Weights of a small contrastive image-text model.
Model: 7.56M parameters, encoder arch mlp_mixer, encoder activation gelu_tanh, encoder patch size [6, 6], text encoder width 128, text encoder norm layernorm, text encoder activation gelu.
Training: soap at rate 0.0011, 8500 steps, batches of 256.
Data: 101725 training examples, 21.4 epochs.
Rows from block 4 of the image encoder, named by matrix and row number. Rows with one number belong to one neuron. Each number is 500 + 50 x the weight over its row's rms, rounded and kept within 0 to 999. All counts start at 0. Numbers have three digits each. After the name is the row's rms in percent of the matrix's.
# fc1: MLP up (encoder.blocks.4.mlp.fc1.weight, 768x192), inputs 96-143
# fc2: MLP down (encoder.blocks.4.mlp.fc2.weight, 192x768, transposed), outputs 96-143
fc1.639 101:495540466495477509479458448462493536449510471542533440397558535485540489543537556453536514489454454447413507573475548480494404585462549408545482
fc1.640 096:415471490549576481513474578513489622509395523562569441563459510541481489590505505513440540472528531460424436445585626539471413466471465481513552
fc1.641 091:575508520580525480530518492508545512403520454475484475487491485456500540497449476583444464528584546542419425503427539514538509505564496478539543
fc1.642 089:462536459488544481477396527558489557486479413497573556411504477599587478514511461520454515598460524533591502505538484507446436549478449428499527
fc1.643 092:558517459452466561447478510491484493510476443502502546509519504565467469499553464497477494589579474447492574611609518484544543578519483528512534
fc1.644 099:522413606493505520480494459454533405541475505466430535481601465425487475434502481511567583480386411528506521531491542518449589416553533523559559
fc1.645 089:404457514484469481435476537500448595410498499485443532531506504454470476480601476468438474541499489512486568531559459402516595459443448517437510
fc1.646 076:474559541439452438534425489444544520539466440429514547594663547583432481515490502546497507368516407509386532542466620518536448549390549444500468
fc1.647 083:456542576410469468573514508503530407449432457507457531492557589399546487495443496512503491425536560521480541514524471520624514579519393445533501
fc1.648 108:511553460524624468507501466443555547516504479550483637394566552421500552413509443399546553511530529495455508511594475489595549557553478499410557
fc1.649 100:487491562520619514416541516416482486532398479562493491528441481511484490509557509526488427634494534459600513520502583468476454505541468574490474
fc1.650 111:502535613469459531588423493532501491479548598536435530520610550465506453472506474552586549481579465553504494482492553528525472478465524549514570
fc1.651 107:462507535582393400485413550558481463534550511535499534489502461488565454592448605595549541480586489509484503485556562602567426566497465425469470
fc1.652 084:517436523489582482431504554389471542493526493498519605512436503385496494444560492583421427500468498489507535509554527473556537438498554511505466
fc1.653 109:561505501566532485530508513476474555515435467563528450537497443463442489472507434546527544498530551523485552497466518454506551572538571490406490
fc1.654 099:558495422463498524588478364435410476538534522466492522451566528508575377426473524546452496524501438586517506464596489477573577487481485512497475
fc1.655 092:520490416370517528434566462528515541553346489457454581481454525580526475541554530491507578570495479490501573477554497443581503530471581499520456
fc1.656 108:562476543484427495471488554508477454504404504434504532553431413584511587471463478537557483538538518529525419443524530473476560466465462462513409
fc1.657 095:475500477510498546603495517509537591539530479492498593506449550512412482518588479532549464549517504518451555462404491481456482486503459478446496
fc1.658 100:552502624501536462521517535530456548498509491579534465505618494447400439434576489532581575574549530550477481515549463500583462504478522456539586
fc1.659 093:509503399474522548524515477485536521506525510452517535545521475521493509473374570534436484553428552470399482514493496496529422462488530506557478
fc1.660 111:452541536521484547513367448487389473502374623489496552461558490500524507558462457431483503483493484509522478509461455532566500525435545369422452
fc1.661 105:490531467555555497470529490494503436554520538500512521569422428524484526540524457477518452559548463480437546507549573501500458461513476389515474
fc1.662 108:540509632582432523513496534549396534529484493500515509506504577517477466593493412515546454552516483462424522492519469386474514502477536485514564
fc1.663 099:508399453589469570494471522577448579438494485586486477389554491559534466563366427472492355521566408576506579562476539402509564442426486444454521
fc1.664 125:457586432572520460469429473551404505409462510540505433435483532416455425572523565513475470463544450537422513536445538524534504443427527515484527
fc1.665 110:489500489448501549529484506592513482479552458577487449534458534511517501552515493485401497551464544540500489456588502545594487417611523562500570
fc1.666 100:585540418519459482456485470466510582445546574524505579443491422450431508461565477608605522452460463535563582471522536535513553482472469509411514
fc1.667 089:521525487425526439564489535463551536527517522502552497525528458450465512482465537550497509478499516549487534492548506515518455461473517455447395
fc1.668 089:526461587549557503464524580458542507468426565550492490528530549523430568520494512469611460500532504565388505462586471480498536525488543465470436
fc1.669 096:505552460493620529502446464399440388542487437563375479513454513519440465586435543502513519434465464519481559614477493494548501485554436412478522
fc1.670 108:542599542535516499473528426465553484459525428543502445514573524394468494517378406499512606548565549559473459471542526487453524466433495466512582
fc1.671 100:450513698522495512432460537528553537505457503457545478488562592533448470472438512555547472531548594577382538480559462514595520525534448521469580
fc1.672 097:441545534483558522615472397544621522572574481516418512496518460494507517460569458490440483502531400452483556542509497480459521354506488503511560
fc1.673 102:502531400465451570588481508498447434532445501522477550497430461491456467446586577488581440518476567453528507489528558494451494538543550562433464
fc1.674 110:532423588455486501513316506384463492511532496511563565513551465457424519485488479602571568502429529485591459539551443511467539603550521497542582
fc1.675 107:488516523533547468466575580422511548496498528490478541539523550499494387498463484459463496654495573537385527536578510541479509502445424506477497
fc1.676 121:512509519537449573522453603469517498447427479468545502432567489516449563533534492490500539502445436468446478474520560466591417527480457457496421
fc1.677 087:472472435554529413502449541561498452526456495506513505531533482520529426516452467549531532502485538526435541395434534496548492448483446525531505
fc1.678 084:592437427538521495558486585547571498412509531565500505481454455540498457628517586499496480495521537470489551553553517514507547453497461587501532
fc1.679 102:634479485503507538443540482475523495466538586510570561481475513418595535518422438526456609422427447576442451504507577441553540603483552500445549
fc1.680 107:498492498480527512541501467404489419516510505467531468526505617473447518494426481564528537536508519534457554484537424509546565479534505492457454
fc1.681 095:415486419507598471534501461520296469477542454619546472550533547440507536483442467535592429539484514483444421488566520483451496485498581541576636
fc1.682 113:513527495441507431468512555409509456475439564499411495571508552430504520474517549502552539493548536461519434474566624442542470472545444540479461
fc1.683 096:538502531543553451488355481433483551494521497470415441452524462540487552413533505554539612517536511519470576470510446419517488498516504457627457
fc1.684 113:386531477608551427444488558526520476480479454553538504550464533516422456515599521499425545604506496548533490482609574507554510469482556494419574
fc1.685 093:538435473540469532587548461460425431515481510506445489534470450529450497516551538572511427525463449473558515455515544545431456500455538511457508
fc1.686 108:501517407514512553536437530418447493455400440549551504531527497499498570475539476457464484519584458533518536602450482468484450464451551440415543
fc1.687 094:554444470513437558485492513468489540473460490511452511570591457457473544420501515498534499523522494509493637595579525506498456459529599527501521
fc1.688 096:519591591482562444432548419533489574467499476441526521489557462453444463375457460425484507549524519433556499560490521412484526450477489493468453
fc1.689 103:514514476485578519553533467462472431462622523546505503463499485504429588467470569436506461487381523485430485449537526515458469526391487529530413
fc1.690 096:533404502563556454485524479534585540530491487573556406464511470548528462595568480519560501463461492505434449543429569521424538461589554493503491
fc1.691 099:462556480481518530481464455528449515426449475468535503420527533463483504520505532471606479586383543608412489497428499553490515492483547585532443
fc1.692 111:545523568535516447486436464538537535447525539540541561476554586481418399500485563606429501547421524449456533565433561512487497429454505488474446
fc1.693 095:476485607394501468517441452358444471480484472430471480429483459443615463442498494517535490482524532435617577511513494502511564486478492432534454
fc1.694 084:562494481402526488530532499439477542433472526450584472446531471473495389594530554454490524507518526600406533488451608553469398483530457506502507
fc1.695 103:463506539418517517474555446465481547500525434444588474538412502499457485492478442387475491554504477481531491561526564507436492427521503526572506
fc1.696 104:512556510441401555584516475560537581540402445508483639405512453503548450471495455569488571503479527427496542519527536494538405485510523472499459
fc1.697 086:505470567475507440565435511459518421540535475444444548567577515458442537498562448541451496479483637478503490527484522486541424449563445522447510
fc1.698 095:580392415609517520454508485498534507485513469551510567527543495477522515448529440562561461484421464553577575528459487541533502508569455440459554
fc1.699 112:505470537463525522560491400522512556609550594529480491475574494405460488410557482473596478469469492465553603532503560464478491432573552452620461
fc1.700 101:522462562524518523488475437542572600481467503405455522401491369575457521593466453544485493495406547487462527457473536503515414363485493471506567
fc1.701 099:527560559492481513479553529419488549541510454529431572525523613530507485451441378435538506533376638505438553485545530551459502532507497509475502
fc1.702 103:434437560461571575554469507442520573463507498561571477468514483524375576507512358445585558611463593521531519463600515463495449499492563508467472
fc1.703 105:522534464519457483482535458401494557500435602510427531538519463416538572471509474509555522452534510433406508564514569516391531588542497473483489
fc1.704 100:576552386482479528505542540484509513434468588527502496622537437450504528621575464522427480532447483470503487506542543496491500421565567480519556
fc1.705 109:575479464535473443422557513518510378438413609514414498521523514518542579412524501598542485491506457558426509555543486511512537523485472542578487
fc1.706 105:468472454559423503460481441546455500451524483496520541552469616475515488391489529409492437516468485515567486557523569497515542467518486557501402
fc1.707 091:494534459491462523452489527421541530492495562558522443535422471551507540510465505478535561441518504424432410561552536510461504574433626467480474
fc1.708 093:529570535422489596446455551449457483509460561535601523493482531504554474456484481534481493465515459515402485531462507495516504464434547432479562
fc1.709 102:433530446536534518529472550385495392496510513544564512482426463483569459577442487504533518513498575479512628479523466539568555478506504462536426
fc1.710 102:552548535508541506458423473522523507437492504535420533578481522453495463466465486491460483472495543430449491523549567564454489487508460450500560
fc1.711 087:437439569385486518482516494542516531515479535453507505545444455406495516593418572539523491503508461467469465505567519457490529475571445565460529
fc1.712 098:424547577505516508557462431556579500464592403546488472535513538548469521451490545556442463540483533499479534611502572413625543488529493505539507
fc1.713 103:415439482541540556556530520460517546503510480550441577481596459487509591491536377460479495497454520497543468537523548569571431531476529488538549
fc1.714 103:508558544686545468528542488416513487491448438558548550527481489510577537552485418355560462537443518466492491437491484485493480547486545457505436
fc1.715 099:503484517625451581517511527529494539532490457492587481516493492498543439564421531496410519581582475506523552446545559444548412484573520539553547
fc1.716 091:560479427458475495443522451509490511452515491440508508475535509456558488486494501546442502468484493472508519422623481412441454493549452409500533
fc1.717 109:507541502524533399481496498462402462533480464513541544536444484483451458525563441366448520441442541509516463481435589527486453468495504533519507
fc1.718 092:523558500540524544518440507542487562551492563469557500614490453490493439559483479481407476508582501543575533591409512466501476472555475477550462
fc1.719 090:500554551464592603467529487523530479463533480527488526445491499447448471531482572532439490473500575466504472544506485452557517476480457423474589
fc1.720 093:570475446551496438562479490528536506573458470561479432546432561511436447487479501498526593508496524530519528475582497483554465501397504416493536
fc1.721 095:638438500579527458509491511512463376556528552577505492400521541533508494482454561487523477514639531486571463517485608557443557563561518501524485
fc1.722 104:560519484467409467553552581568494421374532474460567605443544660477550462545523487421506505512526545551497628526527520482484445484465518430497449
fc1.723 094:507465469540546531469459399424441511570500468515473552524458473538499589496464508471592460490448494413524453512458479444488436443600432475420568
fc1.724 089:506567519486554544513470479453527521500470520453472535525529466588497479486487505546499457489593372525492483489486513425478559403406550479584511
fc1.725 085:524451530547499468511551494430559412545531503522465593537492455451473474492490479447456573427490483431475542558507598525443456545599521429528494
fc1.726 117:465466497563488543539486484483481518589502551549434572504487449465609503474538513454513555543495489484419486528455524454567575518603608464491537
fc1.727 098:634499472472584528444492535508490471536435510496516524440534559436547441516389417454578524538472551494438468547547565518512420447489526434485467
fc1.728 110:569476494520509482449508467404564541548499405518525454486543536571489542526498533431515510497436447494493532524564520492453553468565530408541569
fc1.729 105:416574564484459502421509487501480513542505497473479505453497441460467538464538614534488530505439486526572538508517631514500498513592519531590414
fc1.730 096:455434493558488621500495514502426511473417602527425465509483453573478506547379454406479533484579466447546511486550521522478586527420492396562473
fc1.731 089:522582514455418474599505512578470470485392470531410546447556398595578476528539526540539479495450463529558478458621577455537543531460452561399492
fc1.732 091:470401478570481514476539539549544566536469530429507537451443602503504452472527533476491521431496465539530501454497606478473453495424508499468522
fc1.733 106:565512447516477393504550411415533574506538427501530529421517445468510459514474453494565506460495601499481473552549531535450500485538593453551526
fc1.734 102:482540524521555528474523524516443512451562578555478446482479520573530503515528487566516493553387520457578483506563473449500465505479519405420546
fc1.735 093:592489471512531497526511555549551524530487520473564479532528445503490571526596533463393439582483518529492506474519499497464422407413465567549577
fc1.736 092:535525439486485526410552562501500499533531537587575585511550523496415465483443576399504499456448478554459411521403432495456454490456449483424420
fc1.737 106:570471458458526469497582463536442521560447482507461555545476490584472531563569444496452501512561531518559491517565532501439394516565504512443478
fc1.738 108:482496526590436541587477523479532503477533457422480456553521506549508542474464591499607542567402495511494509488525470486502445521530437434577484
fc1.739 109:509538466512533518495477410510480455595535485453538509538562464559492530443522413468572574568531496478513556461452430468507498504538529592542457
fc1.740 093:542436505438433559425500459523404441465437483609618556590577501461549435528564431559545497530465464509562445665509516516488494463454584530478462
fc1.741 099:457414472443508516466520497492476595461454472505502536543546562536507478473422548447468462450523504515531451518452502518601421465523530503380513
fc1.742 095:520466575505578398485481404527515432491498488465501511533522501462479523561501515511395486531566516472498510524489497512420465527492585575527545
fc1.743 103:472614464574456494484459520424500415465458472449552496597500497450500522489546361534574527485442459454480486535530462467471524425514511564516535
fc1.744 105:582429461436457515405531519526446521514514565515483465557444454492388493498557475415475561587525499444545480474509566522547527499567474475427458
fc1.745 103:515551450414618446562486477523527550479534488537432571544525527516489423600561542556494495565529504499473514530464522594520561482507479509460529
fc1.746 106:530518467596504495556478422623517404581501485514534529490435523489543484533511535513490537513440513499491496549457588406535516544502483444612486
fc1.747 090:489534506587494503522470501517538505466556501484522489444610556442454488424519380551587494487634512555508510554517514545488371616544578449518548
fc1.748 098:557445519481572508580545531378432526609424554546597509503440531453557552518422516426545473468531586428499521449526466490438396397457449505503448
fc1.749 088:546528557500495575589551471506508529528491508458494492482491544483538491513571515429445521509489581470498437591547570422486462487569442446535641
fc1.750 096:445495517500540519550474460514495489523567505545421567567450444458484595552459502507421453568574482604559405495603666553456551502497532482490512
fc1.751 094:554441506485560431557445431546452490524511564530521488503489456430504436449483526495440472563597535468513570420576519456444491458552521475491490
fc1.752 090:484475521511471472522548388551504510508388481415534474524572570525470517428528457521486579505528526510533459467506516490487487481438504455557486
fc1.753 109:563466324416497514505468467494527463484542523510480559455610486551507465515546602519595538548554443499543448517508536500518524356445490448618489
fc1.754 097:521511485468545540481535476424492543457490559527501509424516511448511512436458557473505498473550434546513476533435638443504464597567616540504525
fc1.755 088:455489483547565417510582437488587508496396567555547544534510496535472476508434473468557537551515475579591459599455538595552504476439395573463559
fc1.756 097:391451592551532522513471522516545531465553426561650532550492439518435524542541505569544508590532501435609557493516532437489500461583498479533375
fc1.757 090:433506508465532557496473552563508538508501565434517520545420498488502446489493522488465479461490503496580521524461583584505538536499477595515461
fc1.758 110:504487625548554561563525541498494506506573529453530455522452504538441537562500467610542508514479492561510512542564441469549551524492494392503483
fc1.759 101:460407484535488557563491536526478508430424450464521582534438459524499493441432561508500547563519587447493409466592417484468541468468512558493503
fc1.760 104:551532425568460512602523512549493432479523470545426406427581544511489446531406500461547562550532473516534458456480544432465476506556518576546563
fc1.761 101:499407448481506484493464440488580496538484551569459483531395594472446552541394423441458539549488490586456468516563451526517520542528527409559540
fc2.639 101:550431431524528542613550623539452412510456553466431493553439475477544421565435564480531510528563402572495449448505424524511586409506492565492448
fc2.640 098:526426471540461582505581531529556380594587517483504476526562553502518475420487542386523548474464470505545547431539460533522565513567515401427516
fc2.641 088:448522502406454473545507457488461406493468560462482451483390548578558550472548392526585562491473452494523522549391523496429445526485426462500543
fc2.642 089:532458414593514433497549522479540459520450521550551504498471537425487486521468521552533449415540450386486548510514503534442405470424453542503471
fc2.643 101:512436484468558451563445512429535511522453519511511527563510504520527496471528537472533524435503485484463492430463505550513546507468469524588437
fc2.644 100:503451511447567468463523504520536597479557534497546532457492564567436501502548502385466464439527434437559519479520529523504524460506556517379469
fc2.645 085:473444484459517492582427454476501554500538519557478492457476466531524503409488479514524531544495445503518479534490441530506440577484481465481459
fc2.646 080:503530459516467532442521506527446507468528523531545462397393497429614489471537439419490513518525473452555467480504499477374541427590455487488488
fc2.647 074:547475443532429399501463491500429562503508577480469545488401472579594433559572456559509491503566386439527430470480463496498425410517586542458468
fc2.648 108:584537520455578514434535545495473564493476429513489513480503438580482473521499485543454533499441591493636518510443554449535522505486533539549449
fc2.649 092:486465504476571558443512523623483444501523453470519556429496595516411563498455471481451506508466413467435446563477466491553509438468471530530513
fc2.650 107:515495527495555526455552555409550555432461491455502528559432495479430521499498506518562531514501596421423456484545488512460493447511541506402554
fc2.651 104:502424477544516447543579512449445484481425521526572547525523473428449476522397579578486498537576561487533606519543517536436515426454515533542508
fc2.652 080:478506471603432529553473504580445487446506511505542402516534456474448503526432572498623554515560478521505495468542442519493538510516527536404523
fc2.653 101:557462473544515445519444509533417521505413568463462536492516498464505516570567535473423465450430485438549470547483396405472467440412530441563439
fc2.654 107:457552457513511455424567599475605444394491562469425463562463460446465555623368484432538552540536473451468522544488363516527509465503504462483490
fc2.655 104:456487582519471516522473531594466460482554503585553546526543564323351483549462524518545450471443543496476454501461437456467464526556411460489463
fc2.656 107:466429531539434445525510418424549578458495490557509581427555522548495513637542387468514454503557488481534553477543515480415467525547478515473430
fc2.657 088:516474442457525436497387439404502475504488445584456497475516460452519572482531576470429531455396483400469512600549506582510557506501530450584504
fc2.658 105:550459461558490463506653522487455484572382546487548487515566561574475493587479467510472451511476610489516511476544581390454479518479547542571448
fc2.659 092:494433499590525491537524588460541557545471463462470433544486528590449477574547407456554512491554405521554544574562504472524493556481472483540472
fc2.660 109:514592483542544403453481539481486468528480541501452539486442526389486486454536452562577474489477504450472503442462440476456414472475494642526490
fc2.661 103:488523560447479513461472586499370555491487563524483543506522608494452496428576402509462511468430544505444558517538469427566530539578556487531487
fc2.662 111:475550497498568472524572494491516551492583496630547486540535524510583519462591487474466539528432436573551498484534498514560464516538478460472543
fc2.663 096:447532480502536513484498461512503489482518482415496565436529499451487381480580577476528571439457482469517532514504523476540399466500498433527441
fc2.664 119:433491454507525479430488578462540493600548528558545559472548522492488464397470453503423616588496495450445531577492442453542484534487525485444548
fc2.665 102:602467499578538453601593539479544560465478473510452499534412518554513495575540541612603527494562522454541548588429545440483481564465532479480462
fc2.666 100:453447560546567552523483503460509472562480492511551465411477553447475450585497581431479441506525561440418417484495516559438511464581638539485476
fc2.667 083:445472489580455544495491481462479513456519489540541493521456430560509463565489500451404440528410509463588516541471494469597459528496533475472486
fc2.668 095:469448488502443468556477455424522459552467425559434528468533419459442435395558472433521491537517448509566460549565509435458425553536520555460600
fc2.669 094:555445498541487480507594546476476488445471535536467454481521477477554350512499438507459521479499578470521387489595399516461553572500601524497546
fc2.670 118:489478511534486426524571480401562450472460492513518529443462526529422500464461451497504459492495530382562567531528451545425507477590437500438479
fc2.671 097:624516400437454592513568543465472541546491590587526530512545510541508454483527513487481504470501438437620579515433619450470432428496540518458538
fc2.672 104:446527498534491514473484549524486497525540573529472440527501557528507426477413565468397500502451480444447498498497450481410521498517609517502513
fc2.673 101:440496510510527437501552454549484517569527495545583504468507476429526487541562437536494538567552428535402498501509462514571599446548489581520501
fc2.674 106:462476462555494497454538493610548497425523597452491357487444496412475450525472541458545479541494518516485558352452690426487461470510505462430498
fc2.675 105:487508521522500522508553517524444469460542462449491448440488424558439608540425450457496506564525448495585477517548509444398537490547525608514595
fc2.676 113:534427463488588550489501440530517512481511522478492461504504463501513434430506560480537507444540510601468464468443526462430609483534502550552588
fc2.677 079:512527517464529507510549512522528551470612538584547562453471494501484591420519480516479504580510485494531478621534503585504521586569493439477493
fc2.678 079:472490590440436450511520443444525510488552462515522553543468467457547504413500461514455562624471441544564445573508520468539530499521461448470493
fc2.679 094:449521419516504388543504532618615448452526533457500485479513495518570472543546569551447496556470495458519556467504526466460470424567487413553452
fc2.680 116:508534439502457404523530487604482553507518403509481478493581552522505508520527505510589534442538550461482458454501517574551484539478485535418540
fc2.681 095:566476615438538506429508514476411526504332493556458574421540572485438487471511526533509537447530507532618549511532571552445468529530492444398481
fc2.682 114:469529500486480483440458500541520430529499584523434433473544485547580478410528485491571389427505464566523557514484500501449473463427509414502613
fc2.683 104:531528470526455477493524532602461493558546497578520529495465547412475374547443452555501423497537515441532504525484485481388490489514466507423531
fc2.684 113:434483485506512499402518558511443472542508520420576564558530460568402537501518551578534447482540467452406618471498584529422472511520441577555449
fc2.685 095:594538502512525526473509541557558498537607457500458517465589549479459529532517574439426503441550543566431457545517425409594548427582480538481572
fc2.686 107:441510448568507526530484480518463526508480514510512426496433512543602479511475546465558436467480536521637539531489491513516395498521558510386509
fc2.687 098:509490514435472504422495517468545495505431579578525464462503492499483471554528447589457539491434458497468476387500412497527479545530449445556495
fc2.688 091:576522484552509602461556518503440453445584524512502514510550628475501588593589433554543487490510532488534556454472496481541490470584547518486495
fc2.689 096:470494539479517485472577538487477488417457537466429443507451369423507438509560522490464449488572438449541488510500498496571552424589493432543528
fc2.690 093:495532554538507457492497529553510467528451481514565462428528454467524481396573468518453533502582521555443483454575473473527501557478523474544515
fc2.691 092:549427493505538596542551494479523562492556537510471543527537405518472495512327524441534536486490492398553521548496465499499512537495515499477510
fc2.692 103:432508500517507503542473574520372444621492468511417538542490452472461610396493423541501454517407540484600525537547536541455561490511529546531491
fc2.693 085:525494415563551509443573500579515490558465534526461532550457492525474544583550537560539552513444431491409492461495507494533550447491521619516688
fc2.694 077:489463519531496438520468506535523457536488539498453506478520576526520479477484472413444505456507554460511485450508515494454576520560461474554548
fc2.695 099:577498505580465510494475426481504502443538509517524521419526483475605525517491528585536520511538623577568505513540466479511498425466552514590464
fc2.696 109:509480547528566517550527578543456436507398563532606469589509515444458533542492455501541466590472411530446545544492535523485553561487485526490536
fc2.697 091:496425522508512543502472515510514419489391526626550460513524488574531501444501398516472575487506393435492478550529592478510500536497576490470514
fc2.698 100:595520502513584460489397461498519558473581465532458442496514399540528464470471456568467552584548534445515452556503498418486487488467594497461525
fc2.699 111:529523466520432425477521488505412490485595499514584529513447401521444492537469447544461475518442481459488457541527500460423504482466504453496473
fc2.700 100:429548495524506384489521553400497468411571549536531479534579467552464544456475436516536507554466533462561496533506449476610529586510469572504547
fc2.701 102:473480452465473502495448474533429508484361466477455563444433441473433483459472547428509544541563433503467483565601546522582308484438505537448535
fc2.702 111:524547410575448646579447389485495544561549481511560456474506577550486520545568535489502485446574474574470584401476475450564470515476582518579548
fc2.703 096:546564416444470433514576552433610478376500461478466452446485498522570448506523537526463586455546609483584484424377564416448454504520510540504561
fc2.704 118:445443526548490533489451547460435427518445503532430518553644542490426503524576470530411423470583424414514581470469496516490481489426505455506430
fc2.705 109:498466484433564457434443508417508667503504445469556505480502472546481442482354483506505546466545548444526561530428444463536531488417557527422471
fc2.706 111:450438529472527495452498457506490463486543474520504469535567446542558503528435512586559557463456410598521504522546474534436447560471596464571469
fc2.707 089:463503497512581470531521454506564435535477436561492533363524492530493497516467526441484469473505547563546530464543517493598515451460460497384496
fc2.708 095:480472571479472442591561504495561463476507561438482528565534526477421522583468477468525450576436546493565412433538560489472456499547531487489538
fc2.709 110:559496566516497547480448533565543545440448453513467509592567533411388524547512503464483434425427450548522410412560469516470433425546421475513588
fc2.710 098:452402508525520499535503534439529454517527470457665552372503586486444444553475444500559541556494536542583538489474510477538470453486530524494511
fc2.711 085:434553429502475458591467496505565515502508533588470615514503585494451530551526556452467453527518522459550500472465501563453450481408499469487526
fc2.712 101:531544496523532467514518602535528487460439567536495493448573450446531491524578408520529560553482474522516520489518441503431474515486511558530467
fc2.713 099:557490416512542510506523529539446521400520463516437409568483420504572521460421536516534487493439531542473521498563533468422494437475476583564495
fc2.714 095:479460556468512546557490511512481463417467510509487469530619455481399440606479519544513502522481497472462501523494548518422507500487512538587518
fc2.715 111:456467526527570497483526623531432501574431558501412569484444469412510420440461510513539521401487446382316533482454556544520554482463386441552511
fc2.716 098:485506528551433439485493474419457493517483489533570424519613519495469481601435461437480433472503498545439544535464470594520509519465495595562475
fc2.717 109:500481479541503523451489503523489451498440459452544454440542520491661538346509543536499530496540515374567523482509541514441554399422455487507500
fc2.718 089:569439528451424522543488467501483578478512407521416486371573461496556610465516520527518608569518504465480492503516452505509495590484582492485488
fc2.719 096:525544515526402459491472486398479484438475559459520482510504431486500522513475451513525427547538433574459411482527550562464492580487457478529492
fc2.720 093:439583477538505462502425543501530505497514529457453548525503442505506540536416582482551460516424530454442522621510471475466512495534544515588463
fc2.721 099:516496542439551518546471551444472422396486456446435493482505501490447490490446456566629506460457459420479451539507447457579478553480572478462472
fc2.722 093:511447482508448495459488461502522536556501430490393452495486444393415459474447559481466550466486580502518456471518582471638499500603580545565484
fc2.723 098:467584434523455499436492426542522547465506512483570463471497376492363570363552493515405415480565529470462529542519429544480508519396598542426434
fc2.724 092:460512573524417530543461486520414476539559466468557466457441559424494468446450459462494530474466542506536587478451511560382381524508453639393505
fc2.725 092:442481413461499623451503524452453475462490492510458510446563513610503573504477488568481479529545527496518485524468483562574546491390424531580507
fc2.726 108:443497506537632505520516517450566499455489479506451434505445472453549523458468484521503567452575487479474579496501560451493423536545525504652445
fc2.727 097:587498502407467566536471424480431556514567581549448516485573517463487461545539453498424538548379496457492595487476484439538486571498457519515544
fc2.728 114:565405507489556589503556461530436630456517491493552483502479533390521548437528427512469461548499426422534511595577508472493522528487491543523473
fc2.729 105:545520502537561439507478526602534591411461473440545488548436558500551534554498461472474466437540501495495464431442445406544439487388469481418540
fc2.730 104:496431559475491483566514473538590452537440525466521494468550564523551515415520629466525471447466506573449403612455502480469517454500530504473578
fc2.731 091:443457562574542590589412488497568554491680579468529443527499506434456556509498491483478477543548556468465516497493462501505460425479561431512506
fc2.732 090:491541545417540504575466450580530393546479541581501467516513508463499568517530552501545407493462491515562421479519464548533529489628531502522499
fc2.733 105:399518489497548471401571540486455397498513502425496539466548551422529477548476440488549451551512448564487467436430549543432500496473514450495507
fc2.734 115:430571528481489521567452506445499433401576431432484420523481480525475488494495564409433495470606466488345504523488514577497436498558596614490466
fc2.735 094:531546561526564408533503467562595475527524438522497585587489530578420495432421496519523540550482481474511499557452398493446492598535455479534558
fc2.736 085:524452594522540428544477503561594579434537471487495423537488454485573542517513493552597506491495491516578535529637557448500571553504434477494571
fc2.737 105:518469553471475520563515550446430460459582515555524460465388411534513437468503480493401479458449468558503537523517500476474519502442494487609445
fc2.738 111:459537489463501578402534480515422610532495577528566541492528520470465514455450508511455564444503495451561450473523528460500521486513582491454559
fc2.739 109:533553534481434419478567472448494539481477503468583456533418477537547435516534592450396451437489511529491515463521515542502529471567566509410554
fc2.740 093:543566449455495447653486467488548586514485499514428516426483487594417485509550445519509527503524517579517520465483559458503470496491469393561567
fc2.741 100:500581531444483484515478455488485472535399537608549488441487412434463568420576536467484496466497510527538568441537502502468539551446526449489480
fc2.742 096:472478568453442473424438452454485498513592497455468469486494532455511517448419488456453533539489563471493413480393532428497579497450438453511449
fc2.743 102:479414606472489498550586361582469498518465462475415489439531588529409493463484540452525544489473545459382424480512555524509459570397575465504499
fc2.744 102:479576511539530479517488531506509528504476456497473505463568526468551491547465523520482472446510637567522593454496496551473485470440532490607475
fc2.745 096:370559570479540570489563569562478483584418446513484524471517488491548454385514405543424545504536417507497517538471447509621499449520592493477494
fc2.746 093:424491664462522378452505468397467595431571538485441447496517489537536504477532479461560554580485511489476468450571468486585526552394521571532448
fc2.747 099:622486484505493546468543481409594517538434560446571457542438563535532489485442592484488448419477567506450508490463552535461522450529461439480488
fc2.748 090:414552524446493435511516511546587521487603484568530498407676568479462508520415533514524523530570427501431459489464471520505563489581455525528536
fc2.749 083:429486464470532455556496501529441471470524497539600569550496497448440504505506487571398503454550543563450542504477503604455550521414550478439461
fc2.750 111:569538495528548502467510533466482522535542527615495384550448485529524498510521359568539471463480414523478486551483450445547444474556564514500496
fc2.751 092:578545483498449550390496525551510608523602500526515541492489493549430581563432452578533480521505541522398514486436491532496493535430527525500474
fc2.752 097:543518563546496526587489525486481521495477566620500575573489531521456518552548495507553509524440438470452451524420514553439573548458537437477524
fc2.753 108:527548569463529533429487494511481467528446424491493483494462504510474408525344498469495498527483506494481472429563465614414411486504523549522483
fc2.754 106:509477417422439489451606510505468542504522566513518480496553542478486472446430547475501530536485443479413404548558454447544485605381545481470484
fc2.755 094:485493495468543501444463455449515581526483471458496469504486467485479487442539546486526465480404436495455612508515475489458499530438600485500445
fc2.756 094:501471436469558429373467593553378529485473458506389473379509519394489427447474637505471497469469531593499572582518414462591504508403520474480561
fc2.757 094:552454508528494459479486513504534480528492512465477545446494498547512552476475472460548454522473497499586449468509402503386531488468471489390469
fc2.758 114:441566487450486434487521448569557529538532493527468449519541515540457437466495504506547496528439549502471508442559582524511549486617431535585444
fc2.759 101:498452489497503447427538513538537485540468527474381509427498451467486409516507536475504543470527444536453553485363409531605538521499514478455446
fc2.760 108:486477485433531463490476532519545449481493485477484515558431553442335517442511506510418484494443547612497614577515480532460485540390573430455549
fc2.761 100:508509457482561533472546501512438520531473515567446515568576480533513522498595510554512454441521583419455593479459508448519384474448531510455535